config = dict(
    input='log_mel',
    win_length=512,
    embed_dim=256,
    encoder_downsampling='stride',
    text_encoder_moe='soft',
    text_encoder_positions='learned',
    one_sided=False,
    lr_schedule='wsd',
)
Rows from block 11 of the audio encoder, named by matrix and row number. Each number is 128 + 24 x the weight over its row's rms, rounded and kept within 0 to 255. All counts start at 0.
# conv: 3x3 conv, stride 2 (encoder.blocks.11.conv.weight, 256x128x3x3), inputs 88-95, a 3x3 kernel for each
conv.141 [112 120 107 144 165 107 145 155 135 118 113 142 137 164 158 154 141 123 136 149 132 126 150 171 159 123 106 182 122 145 205 168 145 132 149 145 135 117 148 103  98 142 145  75 158 150 108 158 114 137 114  97 107 118 175 133 174 165 197 177  70  99  97 132 121 151 166  73 113 133 127 128]
conv.142 [125 135 105 113 128 149 189 130 146 160 110 113 132 132 178 120 122 125 127  99  81 132 134 171 148 129 121 135 144 125 163 161 146 155 170 118  96 114 128 133 133 117 120 157  80 155 120 129 181 104 146 129 141 148 100 143 127 115  91  99 196 148 156 115 137 119 103 147 129 159  92 165]
conv.143 [125 147  92 133 150 183 128 147 145 124 128 146 125 136 109 118  80 105 104 122 164 150 152 111 114 117 135 117 112  98 120 137  89  81 108 131 118 131 128 101  91 120 118 148  88 132 162 114 125 108 130  91  87 157 119 181 126 148 124 146 136 102 136 105 176 162 103 158 138 123 129 114]
conv.144 [123 114 113 145  97 114 139 130 114 149 115 144 160 124 184 157 118 131 139 119  65  97 102 102 127 140 169 137 118 133 125 126 141 132 154 122 120 100 141  91 139 173 187  86 110 143  89  89 118 131 111 106 157 146 126 157 115 140 112 129 122  88 114 121 131 151 127 153 188 159 131 117]
conv.145 [127  90 117 106 159  97 126 155 126 113 124 121 135 127 152 146 137 153  84 134 129 118  95 159 124 135 127 116  93 104 150 111 138 147 163 153 121 117 183 140  73 179 131 159 150 123 155 102 134 151 138  89 106 141 127 112 129 135 124  67 131 113 154 129  74 123 134 129 125 113  96  72]
conv.146 [135 152 111 121 126 158 108 129 131 138 106  68 118 130  97 151 126 136 124 108 120 160 116 136 176 145 110 120 138 103 155 143  81  95 157 158 156 131 112 143 125 161 115 154 110 146 121 120 133 112 148 114 135 150  89 120 120 136 122 112 112 153 141 135  84 128 167 119 126 126 140  93]
conv.147 [111 153 141  99 128 114 120 145 110 119  98 141  81 132 121 138 167 159 104 140 149 123 123 154 156  96 120 113 110 115  86  90  94  97 121 146 143 143 108 128 104 130  89  91  90 127 110 110 107  96 105  92  98  87 136 150  81 126 151 125 141 119 130 146 152 129 130 149 124 143 154 130]
conv.148 [109  88 111 109 123 145 130 153 140 122 115 140 107 157 117 142 131 116 119 136 143 115 114 155 163 169 104 121 139 121 133  91 114 139  85 106 133 127 141 120 103 173 124 128  82 137 140 131 138 146 116 154 111 148 135 140 136 114 128  92 115 113 151 127 161 147  96 170  77 156  99 129]
conv.149 [118 152 100 156 167 107 135 124 138  97 118 135 113 150 187 120 157 120 119 126 127 179 114 110  83 140  81 130 120 151 138 122 123 155 119 118 146 111  88 124 172 135 103 169 129 139 117 131 151 130 131 142 107 117 126 111 123 122 136 158 145 172 104 132 132  77  99 161 172 119  95  96]
conv.150 [130 182 151 127 120 113 125 106 104 136 138 139 128 156 128 161 164 127 152 111 134 141 102 155 105 128 152  98 126 112 167 161 143 112  97 162 136 120 157 155 101 107 128 111 147 151 138 136 135 130  93 115 127  96 102 127 128 173 157 161 145  98 102 130 101 125 173 130 138 106 155 120]
conv.151 [129 109 163 111 139 166 127 126 106 119 116 133 125 137 178 119 142  75 137  87 128 128 177 125 149  93 139 115  80  84 124 135 132 183 130 110 134 136 209 124 149 122 158 112 171  99 140 106 167 188 150 116 118 137 121  84 115 138 119  82 121 131 146 139 112 118 125  87 162 118 148 145]
conv.152 [137 144 134 116 140 121 104  98 135 149  87 150 113 134  79 139 125 126 157 115 159 107 115 123 112 134  85  86 140  98 114 141 147  71 129 139 142 109 115 165 120 131 139  98  98 129 139 110 116  91 109 154 147 149  98 136 148  99 115 127 168 129 117 121 136 127 152 124 152 112 121 118]
conv.153 [133 180 142  87  93 111  83  88 141 107 107 133 131 131 116 154 106 136 103 153 121 138 151  91 109 120 107 149 118 128 147  95 134 125  94 111 101 118  98 131 140 154 152 103 175 108 111 167 140 121 157 141  96 102 152 102 118 112 136 132  93 134 149 126  94 111 101 128 178 156 129  99]
conv.154 [167 161 148 179 101 105 133 126 166 136 138 163 131  82 145 124 129  87 152 115 156 139 125 156 110 118 130 157 123 150 126 136 105 122 146  98 109 141 125 151 122 149 150 159  85 139 111 127 105 152 102 103 115 131 137 129 136 104 128  87 176 135 123 167 136 164 133 121 158 123 127 145]
conv.155 [126 153 122  86 104 160 135 152 119 138 129 123 153 138 121 135 160 150 145 137 122 109 102  88 145 122 106 120 148 124 111 153 142 137 155 130 139 104  70 127 159 128 154 153 143 111 144 127  82 157 144 152 110 145 118 120 129 146 115 122 137 147  97 136  99 108 133 125 100 137 138 141]
conv.156 [133 146 127 165 150 180 128 133 116 119 126 138  96 117 178 134  89 147 111 177 141 129 110 105 122 114 109 141 134 145 134 127 136  99 118 107 123 111 135 122 148 152 151 132 150 110 148 140 134 170 115 147 111 129 138 139 106 114 119 140 143 120 120 108 108 163 118 126 131 122 124 146]
conv.157 [ 79 119 123 144 139 142 145 131 159  96  95 156 135  86 116 108 141 126 112 196 151 151 114 139 157 148 143 140 146 129 157 163 108 102 135 128  77  95 164 162 123 124 147 133  77 113 106 112 155 140 107 138 151 127 104  95 103 112  81 114 137 140 161 147 114  97 114 132  84 125 143 123]
conv.158 [123 119 160 153 136 103 141 104 136 127 141 117 107 110 115 126 102 114 144 153 144 121 109 116 169 142 122 128 105 130 116 124 129 116 160 116 155 139 105 159 100 135 108 134 130 129 137  98 130 142 115 142 120 131 110 121 122 161 115 112 130 109 127 138 141 124 128 123 131 114 112 137]
conv.159 [132 122 119 110 113  87 116  98 140 125 161 155 162 142  99 121 190 135 107 155 135  94 143 116 120 138  89 138 135 152 113  92 131 134 138 137 161 192  66 149 132 124 145 140 108 116  87 154 134 148 126 123  83 149 149 127 127 132 162 138 139 124 135 110 150 135  96 141 160 113  94 165]
conv.160 [142 163 113 152 129 116 120 112 107 165 132 121 116 152 124 147 133  98 155 143 114 176 102  97 121 119 134 102 132 108 128 152 129 104 100 124 140 158 123 181 163 120 151 122 172 107 143 137  97 144 141 133 198 131 136 140 135 107 138 101 164  89  68 103 108 118 120 158 156  66 117 109]
conv.161 [ 80  88 144 159 158 122 128 140 119 118 137 154 136 154 142 123 133 139 147 131 140 122 103 142 143 134 165 146 113  98 122 152  89 150 156 151 122  77 139 161 138  87 126 177 163 164  86 117 140 107 161 175 163 121 127 163 137  86 114  96 153 171 124 150 155 140 144 102 113 126 113 135]
conv.162 [186 134 131 121 132 146  88 118 123 107 129 105 129 132 138 109 106 108 124 126 100 135 115  90 144  99 116 135 145 133 168 146 106 128 165 105 144 123 133  97 144 147 130 162 120 134 131  85 132 179  87 117 126 157 136 152 120 147 111 109 157 134 124 127 132 153 108 158 159 119 111 139]
conv.163 [109 158 165 122 157 159 136 145 106 120 130 134  93 106 101 128 119 123 157 142 138  85 164 126  90 119  94 155 120 118 126 122  85 116 114 101 120 108 134  81 151  74 129 162 157 126  92 129 126 143 161 141 128 130 147  69 125 104 128 146 131  96 124 122  97 137 121 115 124 166 157 134]
conv.164 [ 90 133 124 158 105 147 144 172 133 127 128 108 131 150 178 163 140 113 137 133  91 148 134 137  99 127 136 131 136 164 194 146 160  84 101  86  99 132 139 163 110 161 116 164  99  99  99 133 103 164 111 144  91 195 136 122 131 108 131 152 135 120 119 128 117 108  86 113 128 152  88  88]
conv.165 [150  82 122 110 101 141 150 117  98 139  91 151 152 117 127 133  91 110 160 121 150 110  79 124 112 157 143 121 138 126 105 118 104 137 131 140 142 159  93 127 133 162 116 125 100 152 105 140 141 104 110 157 120 121 109 131 112 133 121 107 145 147 125  93 158 113 118 129 115 145 140 126]
conv.166 [159 120  81 177 114  88  85 151 159 150 166 133 146 155 140 111 128 129 154 133 114 114  90 164 148 147  98 145  92  99  93 123 137 122 121 130 117  92 148 172 140  79 143 133 124 132 131 148 125 159 112 141 145 114 162 113 141 180 163 119 115 121 115 128 137 132 155 117  92 129  99 124]
conv.167 [149 103 143 130  98  88 122 131 122 143 163 134 143 143 116 146 110 102 128 154  93 140 152 142 126 111 126 159 154 184 125 165 139 157  96  88 139 125 154 122  90  84 157 121 132 124 123 190 139 151 155 123  80 138 102 169 143 166 150 167 145 110 143 153 127 126  91 119  94 132 161 118]
conv.168 [119 140 147 141 117 121 125  88 165 155 107 154 132 138 140 108 124 109 151 157 151 182 103 113 120 146  78 129 124 164 147 139 146 124 130 150 117  91 120 127 125 123 122  94 132 117 146 115 107 113  96 122 135 147 113 139 183 144 127 125 128 125 177 124 176 134 157 136 168  82 137 146]
conv.169 [ 87 122 134 118 109 120 123 179 149 126  96 150 141 114 161 111 132 118  85 100 127 124 117 146 174 145 132 121 122  92 117 134 136 130 140 129 141 109 103 155 123 139  92 151 132 147 143 117 141 143 115 176  84 114 132 123 169 169  99  98 120 136 132  85  87 116 115 137  95 132  85 182]
conv.170 [100 161 146 117 110 129 137 105 117 142 116 136 122  92 161  99 119 150 152 138 123 131  93 137  68 152 119  94 114 134 118  93 134 160 142  93 116 100 143 101 131 132 127 129 134 114 158 102 146 122 147 139 108 128 144 134 118  91  81 149 140  96 147 131  90 150 114 108 122 144 146  92]
conv.171 [ 93 122 119 131 135 147 147 116 162  68 162 122 139 116 127 155 119 141 106 126 165 113 125 146 166 116 147 129 129 142 135 109 154 134 144 138  88 160 152 123 149 112 122 105 156 101 132 180 125 150 168 124 163 116 100 104 132 111 140 129 125  98 105 121 114  92 128 111 129 127 121 119]
conv.172 [163 117 128 135 125 146 153 187 155 133 103 162 107 137 148  91 144  95 131  94 114 113 153 154 133 127 138 175 176 131 124 100 121  96  89 168 147 181  93  96  94 159  85  83 142 168  99 170  88 105 191  93 159 139 142 110 134 139 133 120 139 161 117 121 137 157 116 116 132 145 112  95]
conv.173 [174 136 151 117 163 190 116 167 119 124 127 147 109 107 123 121 133 117 125 126 111 125 147 143 142 130 172 160 127 110 111 106  93 111  87 125 122 175 140 142 116 137 146 165  91 149  95  94 148  92 109 117  90 127 105 117 124 108 141 141 166 116 162 124 137  97 154 146 153 177 159 148]
conv.174 [110  91 151 109 144 155 124 141 168  96 117 155 118 158 139 117 133 125 133 110  84  80  93 105 130 132 188 105 145 149 115 147 176 132 124 151 146  87 157 117 122 155 140 112 117  91 137 136 125 130 142 144 133 105 126 132 124 131 103 128 150 113 128 132 148 148 109  82 106 146 150 113]
conv.175 [123  94 135 160 141 111 123 127 158 133 127 134 145 109 131 143  94 107 132 123 131 163 118 124 100 138  86 124 138 199 111 113 151 119 138 115 157 122 127 135 136 101 143 111 142 130 158 140 107 113 136  92 134  95 130 171 147 140 113 144 103 189 132 194 115 125 121 142 160 101 168 160]
conv.176 [125 137 120 145 106 131 135 163 145 144  96 149 131 107 168 123 133 131 169 137  94 178 125 108  99 149 147 101 150 132 125 160 119 125  98 151 167 108 136 113 139 171 173 103 109 135 137 123 102 137 170 116 122 113 166  97 122 128 127 125 103 158 151 121 141 124 144 134 185 117 102 106]
conv.177 [144 148 133 110 101 131 147  90  98 114 104 161 129 123 100 106 146 101 147 138  98 106 140 106 105 114  83 120  94 119 140 146 131 145 167 113 138 142 148  97  93 136 148 151 152 128 144 125 112 100 148 127 141 159 137 103 114 108  73 138 105 113 107 123 123 138  83 126 105 152 117  84]
conv.178 [144 135 116 125 114 161 115 143 145 139 136 126 126 123 122  98 139 165 120 138 141 141 109 133 132 110 120  97 114 100 129 134 163 109 114 104 119 133 118 144 114 122  93 134  97 134 128 157 120 145  77 148  73 156 114 131 121 159 208 147 147 122  90 137 120 119 103 176 128 114  90 145]
conv.179 [122  76 183 123  62 101 112 111 106 168 142 168 124 112 101 110 116 157 133 138 125 133 109 118 111 103 112 126 133 135 128 104 111  99 134 112 147 126 144 140 118  84 133 127  92 102 106 124 125 145 129 139 136 128 158 134 114 123 121 113 132 105 156 142 139 129 159 126  98 106  90 122]
conv.180 [142 122 148 140 137 152 127 163 137 133 101 143 111 169 118 175 170 121 101 139 110 114  85 118 133 118 130 153 123 106 173 172 141 197 162 118 116 135 139 136 137 140 147 111 147 138 111 109 111 113 152 157 125 158 120  87 120 151 195 125 143 123 123 121 108 139 102 135  64 130 128 113]
conv.181 [166 111 112 142 141 137 134 161 142 135 110 203  82 108 138 119 154 131 176 169 133 150 111 132 139 130 129 118 111 138 126 136 126 132 145 153  86 124 131 126  98 160 175  93 126 109 134 127 113 133 159 119 145 138 151 124 153 125 133 146 116 106 139 107 112 184 126 154 119 115 162 142]
conv.182 [130 104 100 131  96 121  91 123  80 103 156  70 108  99 152 156 116 142 117 141 162 140 120 124  78 100 122 124 106 155 125 112 100 120 170 142 105 121 132 106 136 156  94 137 128 129  96  98 146 125 173 109 104  98 120 141 143 178 121 120 155 152 152 121 153 108 129 127 116 139 134 128]
conv.183 [134 137 137 105  96 148 132 156 158 133 141 172 149  83 123 140 135 154 106 140 113 168 117 118 117 133 119 112 132 153 117 118 140 136 130 121 138 112 111 124 134 107  62 162 155 183 136 153 137 175 162 104 114 123 128 139 100 148 115 117 148 151 165 136 117 121 104 168 137  86 124 138]
conv.184 [103 160 132 144 107 135 108 192 118 150 120 111 101  97 109 116 120 101 142 150 165 121 161 157 153 168 118 142 141 112 110 159 100 132 104 112 161 146 126 131 169 113 135  90 131 123 141 120 133 144 116 113 137 149  97 140 107 146 145 147 127 153 113 132 143 126 148 129 127 142 154 153]
conv.185 [140 132  89  75 102 117 113 160 127 107 126 136  74  99 125 139 178 123 110 137 136 141 114 108  93 127 124 120  94 100 143 120 124 147 111 123 156 134 137 106  83 146 113 121 127 139 174 115 116 104 132 123 161 103 119 169 157 123 117 122 179 149 117 118 143 101 140 138 137 146 114 124]
conv.186 [ 96 132  93 121 118 122 131 118 114 125 150 120 158 124 105 118 141 139 122 147 127 168 133  97 149 119 117 122 135 130 139 146 128 112 137 137 133 111 137  91 179 132 121 131 138 142 117 124 140 125 151 116 129 145 109 153 123 123 153 152 120 124 164 134 102 177 103 116 105 146 132 154]
conv.187 [135 134 103 145 129 134 118  90 130 115 125 131 117 151 116  96 183 159  95 136 127 139 125 143 112 116  90 125 110 117  76 136 158 149 151 115 157  99 160 106 120 163 117 136 131 106 124 122 143 154 133 130 107 115  95 142 126 138  88 119  87 143 147  95 160 111 134 108  95 110  97 122]
conv.188 [140 135 172 135 122 156 122 120 162 122 130 145 154  99 135  94 146 147 129 152 114 143 151 120 113 125 111 121 132 103 117 128 111  99 109 132 102 102 122  97 142 147 160 103  92 143 110  76 131 122 157 121 136 163 127 128 140 138 120  96 103 159 139 118 134 173 120 165 135 133  73 115]
conv.189 [132 106 125 151 149 137 144 187 130 120 126  99 144  83 120 142 128  68 133 101 172 110 146 161 155 113 148 135 151 122 150 137 125 139 161 119 149 149 122 119  98 130 106 150  84 129 102 160 157 157 120 154 137 128 106 123 106  78 121 113 139 182 135 141 140 119 174 134 111 109 166 139]
conv.190 [126 164 157 180 128 145 101 132  99 137 131 129 132  59 123 108 146 161 107 129 150 136 109 129 145 137 127 131 115 114 129 109 104 120 116 119  84 152 101 119 147 120 184  91 147 126 154  82 163 107 123  89 127  85 138 126  91 144 129 138  86 100 172 115 149 147 120 135 114 125 109 150]
conv.191 [103  78 154 125 141 162 104 140 139 124 102 150 152 115 148  98 114 136 133 129 133  83 156 202 151 160 121 173 161 134 157 120 133 125 122 110 113 126 142 150 157  98 127 104 117 115 109 149 123 113 122 132 118 116 148 105 121 149 123 168 130 142 117 134 119 166 157 152 141 105 127  66]
conv.192 [108 112 192 126 114 149 116 113 109 142 145 119 124 118 106 144  81 144 130 130 113 140 165 152 130 125 109 131 116 100 148 122 148 117 118 127 136  99 102 156 113  93 173 143 103 173 138  61 137 175 122 163 145 132 130 143 131 138 120 135 134 120 105 150 118 140 107 125 136 138 179 102]
conv.193 [116  87  97 149  95 150 176 140 162 139 146 128 114 137 133 141  92 142 195 141 120 177 143 108 108 128 126  80 103 149 138 117  97 124  99 121 120 102 145 105  97  93 147 123 112 132 129 115  93 134 130 154 133 154 176 171 104 157 184 144 144  90 101 100 135 130  99 183 119 114 119 142]
conv.194 [131 104  84 117 112 135 151 151 138 172 142 116 159 130 163 126 152 117 164 124 117 116 126  84 148 124 128 133 165 127 143 121  95 126  97 135 121  87 116 114  63 105 104 110 100 122 113  84  87 177 159 132 132 142 135 130 155 135 127 157 155 118 138 136 125 100  49 142 114 148  94 110]
conv.195 [128 149 127 107 108 127 126 112 125 141 127  99 109 103 129 122 119 112 136 111 112 130 159 132 140 135 122 126 120 129 123 148 130 174 149 159 152 143  96  97 165  91 145 134 157 129 124 139 144 136 173 125 161 113 134 152 122 165 117 116 105 118 115 154 112 184  69 131 160 113 121 144]
conv.196 [121 152 168  99 139 159  87 140 138 137  97 125 142  77 120 111 106 138 117 150 146 171 102 114 119 169 139 134  93 149 130 125  91 135 135 152 125 130 103 120 111 140 115 107 111 140 129 107 144 165  86 146 125 106 128 118 110 132 125 112 145 140 110 118 138 144 125 127 137 160 116 104]
conv.197 [153 164 129 144 162 120 127 101 143 130 129 112 124  87  79 152 125 122 141 118 126 159 110 106 127 152 130 138 144 123 122 120  84 105 119 122 117 121 114 139 153  89 140 136 141 133 131  90 147 137 121 106 119 138 142 141  87 116  85 165 140 137 166 104 160 128 146 123  97 112 122 162]
conv.198 [133 147  79 191 113 147 168 161 148 114 134 123 144 107 116  95 138 131 168 122 138 135 137 145 119 118 135 122 103 141 175 124 126 129 148  89 133 118 121 146  64 117 119 137 175 113 146 135 107 124 111  91 100 110 118 133 126 133 121  98 146 119 111 131 111 143 138 115 126 158 138 122]
conv.199 [106 123 122 120 115 130 141 133 126 149 156 165 116 112 151 127 131 133 146 125  87 132 124 148 107 154 154 178 190 166 120 128  94  72 117 122 144 121 126 102 115 162  88 150  85 133 100 111 174 166 152 108 134 143 140 161 160 155 138 169 136  96 146 152 172 154 109 114  96 138 143 124]
conv.200 [179 138 171 124  98 109 154 132 110 116 149 143 117 136 121 169 143 131 139 108 143 143  96 112 121 119  90 122 142 147 121 154 120 106 124 123 123 112 128  85 192 180 103 154 154 161  87 137 117  97 109 101 146 105 124 140 129 132  95 109 147 139 129 137 146 113  91 132 125 182 162 118]
conv.201 [ 72 136  90 142 115 173 141 137 138  81 127 131 100 118 128 135 122 121 124 114 121 120 149 155 127  89  93 122 103 127 114 130 109 144 145 130 139 126 131 151 154 107 146 132 127 132 129 118 143 144 102 156 131 148 149  93 112 118 118 123 140 130 130 111 116 150 129 152 165 125 118 140]
conv.202 [104 140 144 187 187  90 111 119 147 134 170 166 122 147 145  78 138 114  94 150 117 142 150 132 142 119  65 120 148 166 126 129 139 123  93 160 123 122 154 148 119 109 119 101 115 117 117 126  81 110 115 113  96 115 155 156 135 134 169 142 106  84 125 138 122 139 152 145 194 194 119 152]
conv.203 [116 131  92  91 165  89 110 139 153 103 113 129 127 142 136 149 146 104 119 117 134 110 100 156 138 128 146 112 140 113 141 136 156 154 131 143 145 136 147 140  97 109 105 148 104 135 153 134 104 131 167 138 151  99 111  87 151 131 146 130 104 114 165 117 158 151 149 136  88 147 139  80]
conv.204 [113 153 134 125  90 148 100 125  93 130 125 144 102 152 103 112 114 135 129 114 177  86 108 108 128 143 105  75 107 110  79 139 139 169 114 105  88 162 135 169 110  97 146 123 129 142 138 131 112 140 120 116 133  95 129 117 142 135 134 170 137 206  87 124 108 121  96 136 110 186 175 131]
conv.205 [119 112  95 143 139 167 110 189 160 114 107 138 133 133 114 112 147 149 132  97 162 137 138 137 170 162  78 113  95 136 123  98 111 119 128 115 124 126  93 116 105  64 120 140 134 145 143 105 141 142 112 125 143  99 145 125 128 104 139 146 104  91 128 107 188 118 144 140 147 128 118 130]
conv.206 [152 117 163 136 162 157 178 121 127 162 154 129 117 120 121 144 145 136 180 132 104 117 132 103 122 124 105 127 121 163 144 126  85 130 166 173 122 111 135 170 157  82 132 160 138 143 123 126 161 108 154 125 110  98 100 109 118 127 134 131 143 104 115 142 176 137 110 109 104 115 124 137]
conv.207 [131 139 150 102 127 101 119 123 101 128 151 168 130 154 103 149 151 119 149  90 142 130 140 126 143 129 164 141 111 153 140 123 100 115 128  91 146 121 115 144 131 164 140 183 124 136 123 112 141 196 129 105 106 150 117 153 140 150 113 123 131 130 103 115 107 110 107 102 156 134 110 113]
conv.208 [176 118 104  88 131 139 140 169 146 139 156  92 101 156  99 151 123 119 116  93 108 120 147 151  82 161 153 101 153 129 155 158 135 134 119 132 156 108 122 123 146 148  87 122 128 159 128 132  94  96 144 123 123 148  95 143 115 139 131 151 143 166 135  89 146 153 122 122 142 100  97 139]
conv.209 [117 101 138 121 142 135 146 118 138 137 163  93  91 120 158 136  88 143 142 140 129 109 150 160 122 145 106 156 115 113 128 120 134 131 114 110 137 150 144 145 153 147 127 142 165 122 141 132 108 116 179 127 130 133  94 129 131 102 152 162 119 135 103 146  91 164  94 107 120 101 120 117]
conv.210 [132 121 114 149 142 110  96 133 112 134 113 172 123 142  90 132 166 140 130 119 132 112 143 148 145 141 116 140 102 132 123 141  86 118 147 152 154 119 128 167 136 109 129 157 130 166  93 131 146 149 158 113 119 143 113  97 115 150 113 117  95 111 124 118 102 176  99 120 100  92 171 196]
conv.211 [139 134 135 140 102 116 132 104  94 124 126 135  77 141 132 147 122 144 119 105 149 148 147 106 108 167 124 118 113 156 135 126 150 107 137 138 150 107 102 163 145 107  64 123 174 164 113 128 100 139 109 149 133 120 106  91 144 126 150 115 128 180 160 165  99 113 152 134 128 126 147 133]
conv.212 [145 144 105 141  80 132 137 143 144 136 139 116 133 141 105 119 117 101 127 139 124 133 113 154 110 135 146 147 115 140 143 172 126 147 112 103 121 124 115 132 109 141 106 149 126 134 135 143 146 148 158 129 121 139 120 115 139 170 161  85 139 158 115 162  95  95 136 159  97 154 140 134]
conv.213 [127 129 101 166 155  75 153 166 134 133 130 134 110 160 135 144 169 156 140 110 115 131 128 128 142  87 129 106 125 132 122 167 148 146 135 125 134 114 120  91 129 147 129  84 124 118 141 152 135 110 131 156 111 176 117 126 107 124 123  91 172 142 112 119 123 120 209 133 129 117 142 142]
conv.214 [130 123 166 170 144 121 145 130 171 134 111 176 137 114 136 134 123 101 112 110 122 108 115 164 116 151 170 119 110 100 145 119 125  85 153 149 112 132 163 119 145 127 145 133 132 165 114 130  72 119 126 102 135 167 113 140 130  99 158 124 141 114 135 113 120 121 110 154 103 134 128 147]
conv.215 [134 141 100 146 135 142 106 160 160 124  81 145 145 167 124 140 134 140 159 168 123 126 135  85 126 124 101 140 164 134 100  97 138 143 168 164 155 119 114 128 117 102 160 180 126 131 117 113 149 164 143 146 136 126 127  90 128 120  86 146 131 191 152 160 160 123 119 158 109 143 107 175]
conv.216 [136 109 163 141 113  82 142 116 118  89 127  91 143 126 182 103 158 133 109 120 107 132 109 106 159 141  76 152 157 137 122 135  67 136  96 151 143 164 138 137 103 108  97 132 150 121 120 134 148 136 154  99 135 128 116  73  99 105 167 106 153 134 141  57  85 142 152 128  93 130 116 177]
conv.217 [179 139 113 112 112 132 109 160 162 131 190 127 146 190 108  72 125 147 106 107 151 139 142 133 120 139 113 165 152 153 153 176 133 115 134 114 131 110 124 134 131 120 140 128 138 165 140 109 135  87 137 126 133 158 139 139 114 120 124 182 125 148 144 137 149 121 125 145 108 181 114 151]
conv.218 [151 122 108 150 134 116 125 159 130 107 137  97 162  99 133 143 145 126  66 138 185 112 117 171 117 135 140 149 119 128 136 160  80 121 141 147 144 108 163  83 161 113 188 130  99  81 138 151 102 107 198 101 122 143 104 113 121  94 111 169 165 119  96 142  92 112 122 150 162 144 126 105]
conv.219 [133 119 108 162 145 143 142 121 126 130 141 174  76 164 166 106 149 116 118 110 165 143 103 122 124 151 130 123 149 139  98 109 120 118 134 161 147 142 115 103 152 190 107 149 135 101 117 127  89 139 169 140 174 138 130  82 142 165 162 136  90 170 153 152 144 105 135 129 139 120 112 156]
conv.220 [131 151 110 141 143  95 167  97 113 145 174 148 100  94 115 127 148 108 107 139 188 142 119  97 118 115 108 151 124 154 134 156 110 168 153 146 144 142 143 164  93 119 159 101  86 122 141 109 193 146 174 122  92 129 134 112 124 136 190 177 127 102 104 136 100 125 148 110 146 137 128 105]
conv.221 [112 108 146 108  97 104 130 123 138 134 149 105 120  91 109 127 189 107 124 101 131  97 123 141  73 130 167 115 122 122 156 160 148 154  95 140 113 169 124 111 175 141 109 152 163 133  95 140 139 127 113 129 118 126  89 140 112 176 108 174 139 109  98 127 135 112 114 146 123 131 147 123]
conv.222 [147 128 122 114 160 131 134 122 122 127 110 110 163 135 120  86 101 104 143 139 159 117 120 136 161 134 123 110 136 130 143 129  93 135 105  86 139 138 144 149 151  78 145 150 150 147 146 151 115 169 119 114 121 115 166 170 125 128 179 149 136 129 143  85 165 133 124 189 162 133 137 120]
conv.223 [165 188 141 119 106 128 160 106  97 145 116 110 100 149 149 117 115 116 154 137 106 142 137 116 104 156 142 133  92 127 112  93 125 119 138 121 170 102 122 107 169 119  95 102 179 112 141 120 149  89 169 138 145  82  78 107 153 115 139 142  96 165 110 114  97 140 114 116 126 158 115 131]
conv.224 [131  81 125 135 161 138  93 126 122 159  96 122 130 150 100 107 130 157 100 101 104 131  82 112 117 118 137 134 131 127 129 135 139 136 106 104  54 176 112 123 138 108 172 130 148 175 124 111 115 132 125 129 142  90 147 109 116 153 132 137 126 111  93 101 112 144 151 173 156  86 118 160]
conv.225 [140 133 105  98 112 165 113 113  93 105 152 115 142 111 109 144 108 122 122 108 173 132 164 128 150 150 118 132 120 159 127 127 110 156 134 131 109 188 106 124 152 134 137 110 132 160 140 167 117 130 112 125 112 115 143 109 110 116 144 137 124 147 120 144 166 161 122 151 174 120 128 114]
conv.226 [ 51 132  87 159 128  79 155 141 107 122  94 134  87 112 138 138 115 129 148 121 131 133 133  85  92 119 148 118 114 116 119 116 157 126 137 132 166  88 134 121 158  95 125 137 140 138 123 116 117 140 126  88 109 122 129 116 113 127 145 103 148 121 157 115 130 131 148 148 128 126 151 148]
conv.227 [129 110 157 129 124 125 146 131 105 141 113 126  90 135  65 130 226 127 135 126  99 111 135  94  95 138 105 117  95  90 155 122 152 125 163 155  96 156 121 122 172 129 124 152 104 140 110  97 129 100 138 124 156 124  95 146  86 132 141 147 117 121 127 118 144 129 110 139 149  93 124 146]
conv.228 [153 133 178 116 140  87 112 107 129 129 114 154 155 142 103 124 175 116 105 138 137 121 141 106 127 126  88 161 142 120 116 162 140 121 101 113  86 180 123 153 100 111 148 115 129 120 125 116 190 119 121 129 187 126 135 113 159 111  94 108 130 115 128 178 101 135 135 131 139 138 113 113]
conv.229 [170 115 107 159 123 212 127 107  94 107 150 133 151 113  96 157  93 120 121 135 141 129 129 123 157 131  99 121 103 126  96 118 140 139 159 131  75 168 125 126 156 134 148 145 177 129 104 121 125  75 157  59 159 102 120 158 100 127 105 146 150  96 158 111  98 137 119  88 149 131 155 121]
conv.230 [168  97 115 179 170 137 135 180 142 148 100 138 134 124 132 158  98 141 133 108 175 119  93 146 106 144 103 130 137 148 135 158 130  76 125 121 102 150  77 148 110 120 149 164 133 152 198 136 139 103 136 119  98 141 139  87 106 163  93 128 149 127 155 138 182  97 104 116 167 123 116 155]
conv.231 [124 149 129 154  64 131 173 112 129 126 101 132 125 150 146 154 136 133 122 151  99 148 114 109 116 103 163 146 117 146 146 153 145 125 144 124 116 128 108 136 151 124 164 146 140 110  99 124 153 131 122  94 173 132 136 139 111 120 119 113 115 162 109 105  98 182  92 118 172 125 147 126]
conv.232 [131 119 191 220 130  69 142  95 130 120 120 105  81  75 152 120 141  90 166 114 150 101 145 142  93 115 110 113  93 125 135  96 110 120 117 155 140  89 151 124 130  75 112 166 140 139 113 136 100 112 129 160 113 130 122 132 130  96 138 145 140 127  81 148 110 109 109 163 175 130 170 135]
conv.233 [106 113 150 161  99 119 166  96 145 148 117 139 116 117 144 158 137 147 112 124 150 162 149 124 153 114 145 141 156 114 120 151 132 125 128 107 150 150 136 100 175 130 154 119 117 156  96 132  96 142 181 139 129 133 103 132 131 124 165 119 142  74 156  89 115 155 158 165 128 135 151 139]
conv.234 [146 158 101  95 151 127 150 106 113 100 114 140 107 129 128  77 150 121 127 134 124 134 157 133 144 122 131 115 122  94 135  98 107 103 126 150 160 128 155 137 129 133 125 134 152 129 122 151 123 148  88 118 129 169  85 132 162 123  77  83 111  99 123 109 120 134 146  81 130 101 133 105]